config.yaml
objective: "v"
head_dim: 64
inner_norm: false
moe: "top_k"
layers: 10
steps: 6900
Rows from block 7, named by matrix and row number. Each number is 50 + 10 x the weight over its row's rms, rounded and kept within 0 to 99. All counts start at 0. After the name is the row's rms in percent of the matrix's.
# ada: adaLN modulation (shift, scale and gate of each sublayer stacked) (model.blocks.7.ada.weight, 1152x192), inputs 96-191
ada.361 086:51 33 49 47 48 50 40 45 54 74 47 30 62 46 49 58 50 45 50 50 49 51 54 47 54 38 40 36 55 67 53 44 55 38 39 61 44 60 36 48 41 56 62 43 65 62 58 49 56 55 46 49 49 47 57 64 56 21 36 44 48 65 44 59 54 49 44 39 53 44 46 52 40 25 33 60 49 44 52 60 37 26 42 47 48 32 38 54 61 52 51 45 45 34 51 47
ada.362 107:53 53 41 42 42 55 59 46 63 37 42 53 41 53 51 69 51 64 51 54 52 51 33 50 51 34 63 37 56 38 45 41 15 56 55 76 59 57 44 66 46 51 44 41 44 27 62 48 60 48 42 56 42 46 50 70 57 40 48 66 51 44 55 43 61 51 54 38 56 49 50 53 44 48 66 46 64 59 31 44 33 53 54 49 40 57 56 38 47 57 39 59 34 55 53 41
ada.363 077:59 31 45 43 48 53 48 58 59 57 48 64 42 50 68 44 43 38 58 73 36 57 41 50 42 46 54 49 41 64 20 42 57 38 34 41 64 44 32 48 42 48 40 70 35 73 42 67 78 40 48 61 48 63 46 56 38 53 46 46 58 48 40 44 42 56 59 50 46 51 53 45 41 30 29 58 51 57 76 47 51 61 46 43 47 68 46 36 42 49 40 46 46 56 57 45
ada.364 089:67 54 43 56 41 53 38 45 43 46 45 56 58 47 45 43 59 57 58 48 47 42 47 63 53 36 44 43 41 52 55 53 62 62 50 62 32 57 73 54 35 60 56 68 52 51 46 76 38 53 72 66 53 42 45 58 43 48 54 54 61 60 53 60 62 58 45 58 42 38 61 57 64 45 57 41 37 38 58 49 50 44 49 27 58 34 51 40 56 30 38 41 36 55 49 39
ada.365 094:53 46 49 52 36 56 71 57 49 41 56 49 54 57 69 53 46 48 41 30 40 40 49 36 56 59 44 40 38 48 56 58 55 42 48 48 45 59 44 36 62 54 56 37 31 54 53 49 27 61 42 48 27 66 62 24 33 44 52 47 70 42 42 50 46 53 55 49 41 49 43 59 39 53 57 52 61 50 41 75 53 48 58 51 62 70 33 61 42 48 62 48 41 21 56 60
ada.366 092:49 73 43 55 56 49 67 62 66 63 45 44 55 53 52 44 45 44 51 50 55 51 62 65 55 48 48 35 41 51 49 44 43 49 45 53 50 38 51 57 67 56 52 74 50 63 59 54 29 44 44 35 52 33 48 50 40 49 74 65 55 74 30 54 40 37 42 60 59 51 41 55 45 46 36 66 37 66 52 50 61 56 56 65 50 50 49 50 47 51 43 66 73 58 45 60
ada.367 094:46 54 32 47 41 40 35 63 47 35 50 63 59 46 62 58 49 49 66 47 39 60 57 51 36 52 65 51 26 54 40 51 50 58 49 59 39 57 69 41 35 57 51 62 63 33 52 69 56 42 52 59 48 40 52 25 45 51 46 58 46 58 59 41 39 44 41 53 46 45 47 39 51 46 37 48 51 64 58 53 43 41 50 43 22 58 38 35 65 58 47 48 49 53 29 54
ada.368 118:49 35 42 55 36 56 60 52 59 42 32 56 32 51 61 58 33 63 46 44 51 40 41 45 58 43 60 54 47 45 48 57 39 58 48 32 40 44 46 48 44 57 41 61 52 25 45 33 49 59 77 69 56 52 39 51 60 57 46 52 39 51 53 49 47 47 56 47 47 49 27 58 38 49 42 57 61 57 45 46 53 65 55 39 36 54 81 67 59 53 60 38 71 45 67 36
ada.369 096:59 54 51 61 57 67 54 54 49 56 69 37 42 52 45 34 54 45 48 42 47 49 45 54 35 48 62 61 48 61 72 42 49 63 44 58 52 44 44 46 57 46 58 56 49 56 47 65 52 67 54 47 47 53 75 59 46 50 44 57 38 61 46 60 58 56 47 55 42 59 47 51 47 57 69 55 48 51 63 53 40 48 56 46 54 48 35 52 53 44 51 71 59 27 38 56
ada.370 102:42 50 33 44 40 56 42 48 34 44 43 58 56 72 51 66 49 48 23 32 52 64 49 55 59 38 56 61 42 32 63 47 68 52 38 49 69 61 39 44 43 50 63 44 62 53 42 36 43 57 60 42 51 59 49 54 39 37 45 51 59 57 50 57 40 35 44 51 42 41 68 34 45 59 59 44 53 50 49 54 66 57 52 38 46 31 53 56 60 48 53 41 44 49 68 47
ada.371 094:74 53 39 69 56 47 62 38 65 44 70 59 59 40 68 47 56 47 40 50 63 42 56 44 42 49 55 65 48 54 66 55 39 29 44 46 38 52 55 64 67 52 58 56 47 59 42 40 61 24 54 71 59 66 38 57 47 57 54 43 45 57 45 44 67 44 35 66 63 52 56 59 49 56 57 28 54 52 51 74 62 35 61 56 64 46 41 45 48 47 52 46 52 40 33 52
ada.372 068:57 56 42 42 61 27 57 44 40 48 51 40 46 49 46 33 64 52 59 50 58 52 47 56 71 51 52 50 62 50 58 47 59 51 59 72 57 40 51 65 57 45 48 69 72 61 49 48 51 54 57 48 35 65 44 59 45 28 59 45 48 54 54 38 67 53 50 31 52 66 44 42 58 60 48 65 47 36 74 57 42 44 59 42 48 43 51 62 61 47 60 51 51 74 28 41
ada.373 099:50 35 54 67 41 52 58 33 41 52 49 33 41 43 62 58 53 48 49 36 61 52 62 54 35 51 55 38 49 47 51 47 61 36 55 80 45 55 53 61 41 50 49 00 48 55 57 38 54 55 43 48 43 70 61 53 46 46 42 51 60 56 52 28 20 45 62 42 59 57 48 48 54 37 53 63 59 37 43 60 59 57 44 62 56 38 43 44 63 55 46 46 43 43 47 62
ada.374 099:81 38 51 41 62 40 52 51 70 53 51 44 48 64 54 39 51 59 46 51 48 67 35 39 52 57 41 58 48 40 51 46 39 41 64 45 53 50 44 63 49 41 46 32 34 49 62 65 46 44 48 70 40 45 41 60 42 46 64 47 35 52 43 45 59 58 58 24 50 40 53 39 48 48 56 50 62 53 64 34 39 49 40 67 64 50 37 46 54 27 44 61 32 45 37 48
ada.375 092:55 57 39 46 62 49 47 39 29 47 53 61 50 46 53 55 47 51 47 42 57 54 44 55 55 46 49 48 49 58 45 46 56 53 40 51 37 56 41 52 60 55 26 45 65 57 32 63 50 61 51 53 52 39 49 55 46 49 56 47 68 46 48 32 57 64 37 59 38 63 51 48 58 61 64 61 39 48 45 71 24 47 50 48 70 63 59 57 58 50 50 58 41 52 72 43
ada.376 107:55 43 55 52 44 60 48 42 37 60 46 42 64 39 38 36 60 44 50 47 47 67 42 57 57 47 37 55 40 49 61 53 38 53 24 62 66 60 57 44 26 46 45 75 52 51 47 46 51 54 38 62 49 54 44 55 44 40 53 45 50 41 59 37 49 29 42 60 51 51 51 47 39 54 58 39 44 57 67 40 37 49 50 29 66 52 54 53 52 39 60 50 54 54 58 52
ada.377 083:55 37 45 58 66 56 58 65 54 46 38 53 35 52 58 47 56 60 46 59 54 45 35 29 46 49 46 47 44 43 58 46 47 50 69 29 39 50 47 57 42 63 47 28 35 49 62 44 37 56 61 46 50 53 36 54 37 56 57 62 41 50 42 51 43 28 60 48 38 44 54 52 62 53 53 27 55 47 54 54 56 27 45 54 55 66 48 37 41 59 40 63 69 76 52 57
ada.378 077:55 61 53 38 56 51 53 44 50 47 35 40 38 64 73 48 60 51 47 45 35 54 53 50 35 43 46 44 54 61 36 43 47 46 55 42 40 52 50 53 38 40 45 63 41 37 51 44 45 59 35 47 70 53 55 58 58 54 53 48 33 35 39 38 40 38 59 62 51 57 58 52 64 51 38 63 42 52 62 49 55 47 47 52 55 48 37 47 73 58 53 56 51 44 58 49
ada.379 107:47 44 63 49 59 40 34 51 52 51 65 63 41 41 38 49 36 51 62 42 51 78 69 45 57 54 55 57 34 39 40 45 61 57 49 55 67 46 43 51 62 40 53 53 46 39 53 49 34 56 58 59 48 47 39 55 34 43 49 59 56 32 54 45 47 49 36 64 60 49 45 45 60 62 53 44 65 60 43 66 48 50 32 45 61 36 37 44 38 44 40 45 29 56 49 64
ada.380 087:46 60 55 50 53 48 58 42 52 40 57 54 54 37 60 39 36 47 50 41 42 50 41 48 53 47 73 62 45 41 59 53 56 42 44 54 56 55 52 57 41 39 34 63 44 48 56 56 40 59 45 54 46 36 22 49 47 52 46 73 44 48 45 33 49 59 42 44 55 32 20 53 50 45 54 54 60 59 47 62 48 56 51 41 45 52 41 56 34 53 46 41 49 69 35 50
ada.381 113:54 55 43 41 59 70 58 58 29 54 43 43 58 57 48 31 51 57 57 55 56 59 40 49 60 50 33 64 44 44 51 35 36 69 56 46 40 56 53 43 50 47 46 56 21 53 47 52 43 67 45 65 39 67 51 37 68 50 31 63 41 61 34 60 41 60 68 64 54 47 66 41 59 61 41 60 60 45 53 61 55 68 57 62 52 46 54 51 52 45 51 58 55 35 53 36
ada.382 076:33 57 52 45 43 54 51 27 47 49 53 54 65 53 34 48 50 61 50 39 52 55 43 69 60 61 27 55 52 41 39 56 61 60 42 53 53 54 57 29 63 35 59 33 56 45 49 41 49 56 48 43 62 44 35 51 58 42 63 40 57 39 44 42 43 67 42 75 52 41 58 54 53 43 58 51 44 37 13 57 56 55 52 44 46 46 47 44 23 41 46 37 52 39 44 65
ada.383 095:49 53 45 50 58 31 40 43 32 32 59 49 39 49 42 61 40 52 37 45 40 21 53 40 63 70 55 44 55 53 52 43 52 57 55 56 58 33 34 34 46 56 41 51 51 26 54 58 44 30 56 47 49 48 30 45 57 58 43 43 58 56 42 40 56 49 54 35 58 52 51 64 32 56 53 31 40 46 55 58 56 40 49 46 51 38 35 45 66 46 36 53 56 40 49 56
ada.384 089:56 48 62 44 47 50 51 32 33 60 48 54 54 44 50 65 51 44 47 45 48 40 43 49 46 38 41 47 40 40 46 59 30 39 35 47 47 38 38 54 47 52 49 56 29 45 43 57 50 31 46 48 58 37 60 56 49 43 48 23 51 57 45 33 50 56 44 43 62 42 55 61 59 52 49 43 66 50 48 43 49 63 46 56 36 58 71 56 49 41 42 77 52 56 44 54
ada.385 110:56 48 55 77 26 44 56 43 39 60 45 54 33 55 35 31 30 44 61 56 60 41 52 43 41 40 44 51 48 49 34 52 49 49 50 45 37 35 49 56 51 65 32 49 39 57 54 49 52 49 42 61 68 47 55 51 61 44 55 41 57 44 40 72 46 36 49 50 38 48 39 37 53 59 41 41 60 49 44 70 44 51 62 61 38 56 52 56 39 46 33 49 62 34 48 51
ada.386 106:46 52 52 43 68 46 40 25 32 46 67 53 58 56 58 39 49 64 59 48 47 59 49 52 57 53 53 34 57 50 52 45 55 55 55 64 75 55 60 47 33 62 48 58 71 57 45 48 45 30 54 78 56 44 65 57 41 36 45 58 39 70 48 35 54 60 45 52 43 43 59 46 35 44 55 42 44 51 51 38 40 33 65 51 51 31 38 58 54 55 40 30 61 52 51 50
ada.387 112:44 26 57 43 58 42 56 66 72 56 40 50 43 48 63 44 29 40 49 54 59 41 27 44 43 33 55 58 42 50 58 45 49 50 50 54 30 53 56 56 41 49 63 64 51 56 51 50 46 44 51 53 42 39 49 41 52 43 31 39 41 53 51 34 41 49 49 41 33 41 49 39 54 44 54 49 48 44 57 31 50 50 67 52 51 57 49 37 54 43 46 44 46 67 54 58
ada.388 101:51 32 64 47 48 64 41 44 40 44 50 38 49 38 52 40 42 48 44 46 61 56 60 57 47 35 52 44 49 55 62 56 35 54 48 90 48 56 69 40 51 48 44 41 75 53 37 57 43 58 52 41 55 41 56 48 58 51 59 42 57 54 50 27 34 38 42 56 51 40 66 36 34 56 62 51 51 27 45 51 45 50 76 47 67 51 49 55 62 50 52 35 60 34 51 35
ada.389 101:45 54 55 54 43 62 54 53 63 69 58 68 70 50 47 63 45 55 65 56 56 45 39 65 35 43 50 59 43 43 57 52 42 51 61 59 39 58 59 46 59 51 34 37 41 36 43 51 33 37 64 52 36 52 55 66 44 66 65 55 53 49 56 36 55 49 57 51 60 65 55 25 69 75 59 51 57 54 52 41 60 65 47 48 50 51 56 41 48 56 41 45 50 48 23 58
ada.390 111:48 59 39 55 47 57 40 60 39 49 38 57 55 46 48 75 36 41 60 50 56 46 64 50 44 56 60 81 61 58 63 47 62 72 65 49 45 59 52 49 51 40 42 61 42 46 35 61 50 44 52 56 46 47 48 46 35 38 60 53 47 58 68 38 50 49 41 74 47 45 41 56 53 31 60 42 54 51 54 56 51 42 66 42 75 67 56 59 50 39 38 48 67 68 41 50
ada.391 097:80 39 52 40 61 55 25 57 66 51 50 55 44 63 35 59 43 46 47 62 57 47 53 30 53 56 58 35 64 29 82 57 56 48 60 65 67 47 60 75 38 45 65 52 50 49 61 47 51 43 52 36 58 54 63 52 42 54 43 54 49 46 52 44 58 53 45 40 71 47 57 53 54 60 54 56 40 47 57 60 52 25 53 63 70 46 52 35 50 51 46 60 64 29 52 55
ada.392 110:60 69 43 70 50 50 46 69 43 37 47 40 46 40 36 48 47 57 54 48 55 48 40 65 34 39 35 46 47 63 41 78 51 43 45 51 38 52 60 58 60 53 46 55 30 30 38 54 45 64 32 52 46 52 57 46 43 50 63 42 43 43 46 39 60 46 52 58 39 49 46 58 69 29 59 56 55 50 49 51 50 65 53 67 52 44 80 54 44 51 48 50 54 64 60 39
ada.393 086:56 43 42 61 52 41 67 34 41 27 56 54 58 44 42 41 35 43 48 48 50 61 49 52 39 47 46 33 47 56 43 49 38 59 27 54 46 35 49 60 47 50 47 61 37 59 54 31 45 50 49 53 43 45 59 77 63 32 50 65 42 52 49 59 53 42 50 54 46 35 45 57 53 51 52 33 50 58 47 69 49 58 53 53 50 42 36 61 40 53 72 33 30 44 30 61
ada.394 099:51 62 45 37 49 63 57 53 29 47 55 46 54 46 62 35 52 70 56 38 44 41 41 52 52 69 56 38 63 55 60 66 61 63 38 62 57 71 59 50 47 70 44 35 55 37 50 55 56 36 39 48 47 52 48 48 59 65 57 55 61 58 45 56 56 61 57 63 53 51 34 51 41 58 57 52 49 54 46 51 48 51 52 52 58 40 38 59 55 59 44 37 37 54 52 55
ada.395 091:49 36 58 64 61 56 48 63 61 51 58 41 55 66 50 59 50 58 52 64 55 39 41 58 52 59 60 41 42 55 51 52 57 52 51 38 41 49 32 61 52 45 66 48 33 50 48 50 31 60 59 58 61 55 39 38 48 48 62 47 50 44 53 73 55 61 60 50 52 50 59 58 77 69 48 42 61 60 44 58 49 57 46 53 54 68 54 66 47 47 45 50 38 46 46 50
ada.396 103:39 15 64 40 62 51 52 29 41 39 70 47 58 42 57 48 47 61 60 46 53 62 72 50 46 43 57 40 59 42 45 60 53 52 58 51 53 65 46 38 33 41 44 42 56 54 25 54 48 33 53 43 55 51 60 46 50 44 41 56 35 39 53 44 42 32 63 51 36 53 49 30 36 54 38 65 48 48 48 58 56 65 74 52 67 56 44 27 51 36 51 43 62 48 63 42
ada.397 108:44 36 59 63 45 57 42 24 36 69 48 52 43 53 46 58 46 41 50 51 41 43 67 39 52 57 52 53 64 44 52 39 55 57 48 39 40 52 67 45 44 60 43 65 59 43 42 46 34 38 55 58 58 32 46 50 47 54 27 49 46 50 41 42 47 50 55 54 47 40 39 56 62 77 56 71 55 47 62 66 50 63 37 64 51 51 37 24 71 54 41 54 42 48 58 37
ada.398 104:58 53 54 48 49 56 38 57 39 50 42 67 49 65 84 76 40 65 64 50 56 42 65 37 37 54 45 41 61 60 52 52 65 56 51 42 41 47 60 49 56 48 47 51 58 65 56 47 56 35 39 46 47 55 49 59 60 41 46 52 52 63 55 73 51 40 55 47 57 39 48 53 49 45 59 40 52 75 49 73 57 70 59 47 40 49 39 73 49 54 32 57 53 41 44 49
ada.399 072:47 52 53 46 55 52 54 45 56 57 52 46 44 47 61 43 61 66 62 66 51 55 58 68 57 63 59 42 58 74 44 37 53 59 56 78 54 49 49 44 32 53 50 37 65 54 57 45 44 40 31 54 40 37 55 56 54 39 43 43 57 60 49 58 47 42 50 68 44 55 58 57 45 50 40 56 42 46 35 60 51 65 59 37 40 42 54 30 58 42 48 47 44 55 51 48
ada.400 105:48 71 43 45 60 47 60 41 35 42 67 52 42 46 66 62 39 62 42 55 52 33 48 74 45 45 42 62 68 54 47 59 40 69 31 72 52 38 53 58 60 76 46 53 52 29 53 49 47 57 64 52 46 47 50 55 70 48 56 44 59 47 56 52 51 61 51 58 45 36 51 56 55 36 47 37 51 34 46 68 56 66 72 52 62 56 31 57 69 60 48 59 55 35 52 42
ada.401 098:62 38 53 46 38 70 41 62 52 40 47 41 47 57 37 60 62 74 56 19 50 34 44 46 41 34 56 55 47 52 45 42 39 48 49 53 64 53 57 67 49 38 74 44 53 54 56 52 65 54 45 53 53 40 41 52 55 52 57 55 40 63 47 70 53 52 65 51 56 56 45 50 59 44 65 42 56 43 38 72 51 38 49 58 53 55 49 30 58 64 50 56 60 58 55 58
ada.402 094:32 47 43 49 55 36 42 40 55 55 77 48 39 67 49 36 50 52 62 55 66 67 49 66 48 48 49 31 46 50 41 34 62 56 63 44 57 53 47 58 52 68 37 60 55 52 60 51 37 36 42 61 64 44 57 53 50 51 47 55 37 53 39 53 51 33 57 41 51 71 55 58 34 74 52 35 32 59 49 49 55 58 48 65 59 46 45 44 70 52 70 55 44 38 51 37
ada.403 097:55 59 64 38 59 66 36 49 48 54 60 59 60 46 54 45 44 60 46 53 66 49 55 68 36 47 44 37 67 47 45 47 40 70 47 83 49 63 59 55 45 40 42 53 68 47 55 67 55 51 53 54 40 50 45 51 55 40 53 64 49 51 64 40 65 41 40 65 64 57 40 35 46 46 51 65 51 43 45 47 54 42 59 53 67 38 49 31 64 65 43 42 48 44 41 69
ada.404 099:52 46 56 57 59 48 44 59 34 63 44 42 47 37 60 56 47 51 54 33 47 42 62 53 31 37 34 54 68 42 61 38 76 53 36 64 41 64 59 47 40 33 57 54 42 61 48 45 42 37 54 54 47 49 59 37 46 47 54 54 51 42 44 44 45 65 48 40 48 49 37 10 53 52 51 64 58 48 50 48 50 59 59 66 60 38 41 60 52 42 55 57 27 63 54 41
ada.405 114:49 55 58 47 49 54 50 25 51 48 67 44 61 51 37 47 45 54 41 39 46 56 48 58 57 64 63 59 42 55 44 37 48 45 26 56 36 41 38 41 48 58 50 55 45 47 45 62 59 54 48 42 61 41 38 36 48 46 35 53 41 39 58 42 59 55 45 47 43 49 53 29 53 55 53 61 58 59 58 50 52 39 50 69 60 45 43 43 45 36 45 34 52 62 43 59
ada.406 103:53 57 58 60 64 53 44 32 46 58 53 54 58 56 42 45 45 44 55 66 55 45 28 55 47 65 51 57 65 42 54 46 40 43 45 58 61 61 60 60 40 60 51 33 45 61 58 47 45 42 41 52 47 47 39 46 46 58 60 52 60 48 51 57 54 62 65 32 41 66 31 44 65 39 51 57 50 54 49 33 54 51 64 57 43 27 50 50 60 62 33 46 38 24 50 43
ada.407 103:57 52 55 52 46 55 56 46 57 56 49 42 47 53 45 59 57 57 47 44 56 57 43 12 63 52 43 46 68 57 45 39 25 42 53 50 58 59 49 45 61 38 34 59 61 55 46 69 53 41 59 46 57 46 67 43 55 57 49 68 59 59 60 42 51 60 48 17 57 56 57 40 46 65 64 49 61 37 62 46 65 61 61 66 51 29 41 48 57 59 56 49 48 48 42 57
ada.408 106:37 37 65 51 58 50 60 42 50 60 52 46 61 55 53 55 48 47 68 48 66 47 34 45 24 42 54 56 39 65 54 46 36 48 35 61 58 37 49 65 50 63 40 49 60 55 63 39 47 46 54 57 48 49 61 55 61 35 45 48 47 50 62 57 46 58 50 51 61 36 46 44 65 48 59 46 37 53 42 52 61 42 52 54 66 48 47 57 36 46 36 21 40 68 38 39
ada.409 082:78 50 55 50 53 71 43 42 52 36 62 51 47 51 47 47 48 50 45 60 65 49 56 41 47 58 56 43 52 55 60 50 26 42 63 47 40 55 48 46 47 41 71 69 56 44 42 42 60 35 44 53 43 33 61 32 69 59 40 39 39 46 51 47 41 61 56 53 47 43 67 49 48 45 73 37 71 24 69 46 50 40 62 38 40 60 46 55 42 47 53 53 71 75 39 56
ada.410 101:43 62 41 38 33 43 59 49 54 41 59 47 53 37 54 41 81 60 43 57 32 53 24 56 53 54 42 34 53 48 57 59 58 53 63 68 48 48 52 46 48 62 54 48 48 47 71 50 62 65 51 66 43 47 52 48 67 68 45 59 47 50 57 68 72 41 51 43 44 41 45 44 67 53 55 41 56 59 60 37 37 65 57 53 45 40 65 46 23 58 58 47 44 47 55 65
ada.411 095:68 60 44 44 53 52 53 32 58 31 61 57 56 51 45 63 46 42 58 41 22 44 80 54 52 50 43 47 40 63 57 37 53 52 45 63 52 48 43 42 57 44 50 55 38 47 46 58 52 41 64 59 38 50 60 46 43 69 53 54 48 56 51 46 55 39 55 55 47 56 45 49 29 47 52 49 57 51 45 37 48 34 44 66 51 68 46 47 48 47 40 56 61 33 55 68
ada.412 097:43 48 52 52 39 61 38 53 60 55 55 38 50 47 49 36 44 57 48 52 50 57 47 56 58 52 41 48 62 62 71 46 69 43 27 64 49 43 64 55 45 48 62 46 45 47 49 58 58 70 53 64 64 57 52 37 55 54 56 50 54 49 57 44 68 61 44 43 49 65 13 49 64 47 50 45 49 37 54 55 45 62 43 52 59 34 60 49 55 57 58 41 50 43 56 47
ada.413 094:62 41 49 47 66 62 44 41 49 49 55 58 56 61 61 39 39 74 59 59 68 54 52 62 51 44 51 32 57 61 41 41 65 57 43 84 42 50 55 56 48 63 42 55 70 41 54 60 48 44 59 63 48 57 61 47 48 50 51 59 66 52 61 42 60 54 58 72 48 51 59 57 48 55 57 47 48 56 38 36 60 50 64 45 64 33 44 49 61 54 38 35 39 16 54 51
ada.414 102:48 63 42 46 63 51 81 43 45 44 45 48 47 44 43 56 45 52 54 53 43 62 44 69 48 58 47 37 54 52 34 58 65 58 56 58 54 57 58 36 46 51 34 56 28 60 53 54 52 30 46 61 50 49 59 58 43 42 55 56 53 55 45 53 45 52 37 51 57 56 44 56 42 57 43 45 74 44 58 38 52 65 53 47 39 68 64 54 58 58 64 34 42 50 64 46
ada.415 109:57 36 56 43 61 55 36 48 47 44 39 45 58 53 49 52 35 51 41 46 38 77 61 48 56 55 46 80 36 24 44 44 51 42 34 60 46 57 50 43 44 46 42 65 67 52 46 47 45 46 58 48 56 47 54 53 47 35 38 48 59 53 39 19 50 43 39 43 44 48 80 45 60 78 61 57 52 43 53 48 36 49 51 45 47 62 61 38 59 54 55 57 34 65 44 30
ada.416 105:48 40 70 42 50 50 74 29 47 37 39 49 39 59 46 45 46 52 41 47 41 50 67 46 37 53 45 43 49 46 48 42 56 45 40 31 49 47 48 38 65 47 85 48 45 40 60 48 48 56 67 53 35 52 48 40 42 57 26 51 60 52 33 38 25 34 35 44 55 50 50 44 46 35 42 64 35 43 46 40 50 63 51 49 43 51 50 64 53 42 63 45 43 35 61 50
ada.417 097:37 44 50 47 47 66 51 47 51 56 37 37 50 37 63 60 58 41 42 53 48 47 44 52 51 48 52 28 34 41 38 68 29 61 64 71 62 43 49 40 59 53 60 55 48 45 40 38 44 65 67 63 51 51 53 39 56 41 55 50 37 42 48 55 36 39 50 32 51 53 59 63 43 40 36 64 48 43 54 43 40 71 48 48 50 41 36 52 58 37 57 69 38 77 47 54
ada.418 068:50 66 34 56 41 38 44 60 42 50 57 57 48 43 52 78 54 34 50 60 57 55 45 41 55 55 61 49 38 41 64 57 43 41 49 18 67 42 55 44 59 52 44 50 30 52 46 60 48 38 53 54 37 55 42 53 54 72 52 62 51 48 52 50 54 54 60 37 64 54 48 50 39 70 58 40 40 50 68 65 56 54 53 69 42 57 42 61 39 53 48 57 60 44 39 51
ada.419 109:54 50 75 58 50 54 74 51 49 67 61 61 61 63 57 57 42 39 54 36 60 47 48 44 45 39 51 46 50 19 67 35 58 50 53 46 56 58 46 51 41 48 46 47 51 58 53 48 53 51 39 53 48 40 39 59 61 51 51 52 33 40 41 37 51 61 51 41 40 46 56 46 40 56 25 51 53 54 48 58 48 54 48 47 49 56 57 55 62 43 61 68 52 68 60 40
ada.420 101:49 40 53 46 53 45 46 56 49 52 51 40 52 56 44 59 32 47 51 55 56 44 58 56 52 58 56 54 63 55 46 43 32 62 59 48 65 52 51 54 66 43 31 50 58 41 55 43 36 54 60 38 41 33 42 43 53 63 54 55 53 41 50 49 54 38 36 71 47 61 58 63 38 62 59 55 53 46 41 61 56 48 48 46 54 61 50 57 37 46 29 62 60 71 52 64
ada.421 101:40 48 47 44 57 50 53 41 61 46 38 55 63 50 40 55 59 60 57 57 40 53 43 45 62 68 36 31 69 47 64 47 70 51 48 71 63 45 53 49 59 38 43 49 50 28 29 58 51 43 47 45 38 42 44 63 52 51 60 66 46 66 58 47 36 48 38 57 48 36 63 63 31 49 41 47 46 49 56 46 36 46 41 42 45 51 75 48 40 34 57 57 33 36 53 54
ada.422 077:63 58 49 41 59 30 57 60 63 41 50 56 49 55 59 56 52 61 50 58 63 38 34 55 55 48 59 30 60 73 57 46 62 52 36 35 47 76 45 57 61 50 54 53 42 53 75 60 66 31 38 53 39 48 50 51 51 68 65 64 53 52 54 74 61 49 51 42 53 54 57 47 43 56 54 30 46 54 54 47 52 39 47 45 51 48 30 59 58 40 43 49 64 51 39 48
ada.423 114:44 51 61 65 47 48 59 66 50 57 50 38 70 50 49 40 47 34 58 46 52 53 82 46 68 44 64 44 49 39 55 54 25 48 42 53 41 32 47 61 41 45 66 50 62 56 55 47 34 29 30 38 33 46 38 53 37 32 59 48 47 64 45 44 60 59 45 46 30 39 55 52 71 59 33 39 66 42 44 53 49 46 49 48 53 33 44 35 45 42 45 32 68 44 40 49
ada.424 105:62 57 24 55 53 58 48 48 65 53 60 80 45 35 45 47 46 50 43 54 56 41 52 28 51 55 60 48 48 52 50 41 62 46 48 31 48 49 45 50 57 48 56 32 47 34 49 50 44 33 39 47 53 52 48 51 41 67 65 55 39 51 58 62 61 59 25 58 58 54 49 58 48 46 56 33 53 47 38 43 44 45 54 65 37 53 43 50 39 63 51 35 63 45 66 42
ada.425 121:64 45 45 52 51 63 55 54 43 45 42 31 46 58 48 45 51 52 43 47 35 63 63 38 63 45 32 58 41 47 81 57 61 42 44 58 46 46 42 55 38 32 46 42 42 41 48 36 52 51 54 41 55 42 54 62 40 50 42 53 49 54 32 68 44 52 54 38 49 42 55 53 63 60 36 50 41 55 38 42 38 40 43 48 51 48 47 48 33 37 48 56 42 50 48 37
ada.426 097:48 47 42 51 47 42 45 51 73 44 49 49 37 36 36 58 41 39 55 48 46 46 37 29 64 51 43 42 52 47 39 46 50 47 56 42 63 33 49 40 63 33 62 44 40 50 34 54 73 55 42 47 63 52 64 35 76 53 60 53 44 49 52 60 51 46 42 38 43 70 36 30 47 45 35 60 49 44 50 51 41 42 51 45 50 65 60 55 35 56 52 52 47 42 46 67
ada.427 100:45 71 52 57 51 47 62 48 37 42 57 52 53 35 43 54 48 42 64 45 42 35 52 60 53 51 45 25 37 42 56 49 59 47 44 52 58 52 49 40 41 46 42 53 62 44 45 65 58 51 42 51 35 57 47 64 50 60 58 47 59 49 55 30 44 59 33 47 56 51 69 55 38 27 40 62 38 45 47 58 63 62 55 54 39 45 41 51 68 39 49 38 48 68 62 52
ada.428 114:51 53 54 63 41 42 55 43 45 51 43 31 39 47 47 44 39 44 52 40 43 47 49 60 55 51 61 39 47 51 50 60 44 52 43 35 64 61 49 42 32 44 52 53 49 32 54 57 60 49 47 60 57 55 52 46 58 49 46 38 50 52 53 09 67 42 43 63 33 39 63 21 44 45 44 43 50 44 53 50 32 48 47 47 42 49 51 43 47 44 55 55 39 47 45 41
ada.429 099:50 49 41 55 45 56 43 38 39 50 34 57 26 72 51 43 57 49 38 45 58 52 51 56 60 56 47 19 59 38 46 62 35 34 54 63 55 60 54 40 50 49 45 37 57 58 41 48 50 40 53 59 52 49 58 50 42 55 53 55 51 64 42 50 34 58 53 37 59 54 60 38 33 53 37 57 53 39 59 59 40 43 43 42 39 50 44 58 62 42 57 58 31 31 66 50
ada.430 105:50 40 55 22 38 54 60 63 55 47 53 51 30 66 50 50 59 52 53 48 49 37 50 64 54 29 47 43 55 52 54 73 51 54 49 53 62 54 52 67 46 34 51 41 41 39 52 55 63 44 47 37 44 43 53 59 44 60 75 55 75 39 58 57 47 45 41 61 49 61 44 48 58 56 57 62 59 50 47 38 62 53 54 51 57 47 37 59 49 60 42 34 52 42 44 61
ada.431 100:39 49 42 51 53 43 58 57 55 55 49 61 37 61 51 59 53 34 45 45 46 52 50 33 42 57 39 55 30 30 57 48 48 45 44 31 61 50 53 33 55 33 59 38 34 60 50 54 37 35 41 37 53 57 36 61 59 54 70 43 51 52 38 67 33 43 64 47 26 58 49 67 45 38 51 41 47 44 41 50 47 41 59 44 41 41 43 53 31 37 58 55 65 64 47 46
ada.432 114:39 60 38 42 35 55 55 68 49 61 36 50 48 61 31 43 36 36 58 53 50 63 56 20 58 58 50 44 44 51 64 64 48 61 47 40 45 53 39 46 53 40 58 66 20 48 59 31 50 53 42 56 50 61 56 52 52 43 51 42 39 52 40 49 36 46 66 29 37 51 46 56 64 47 34 46 49 42 64 50 41 44 42 40 46 56 63 66 34 39 49 57 46 60 53 50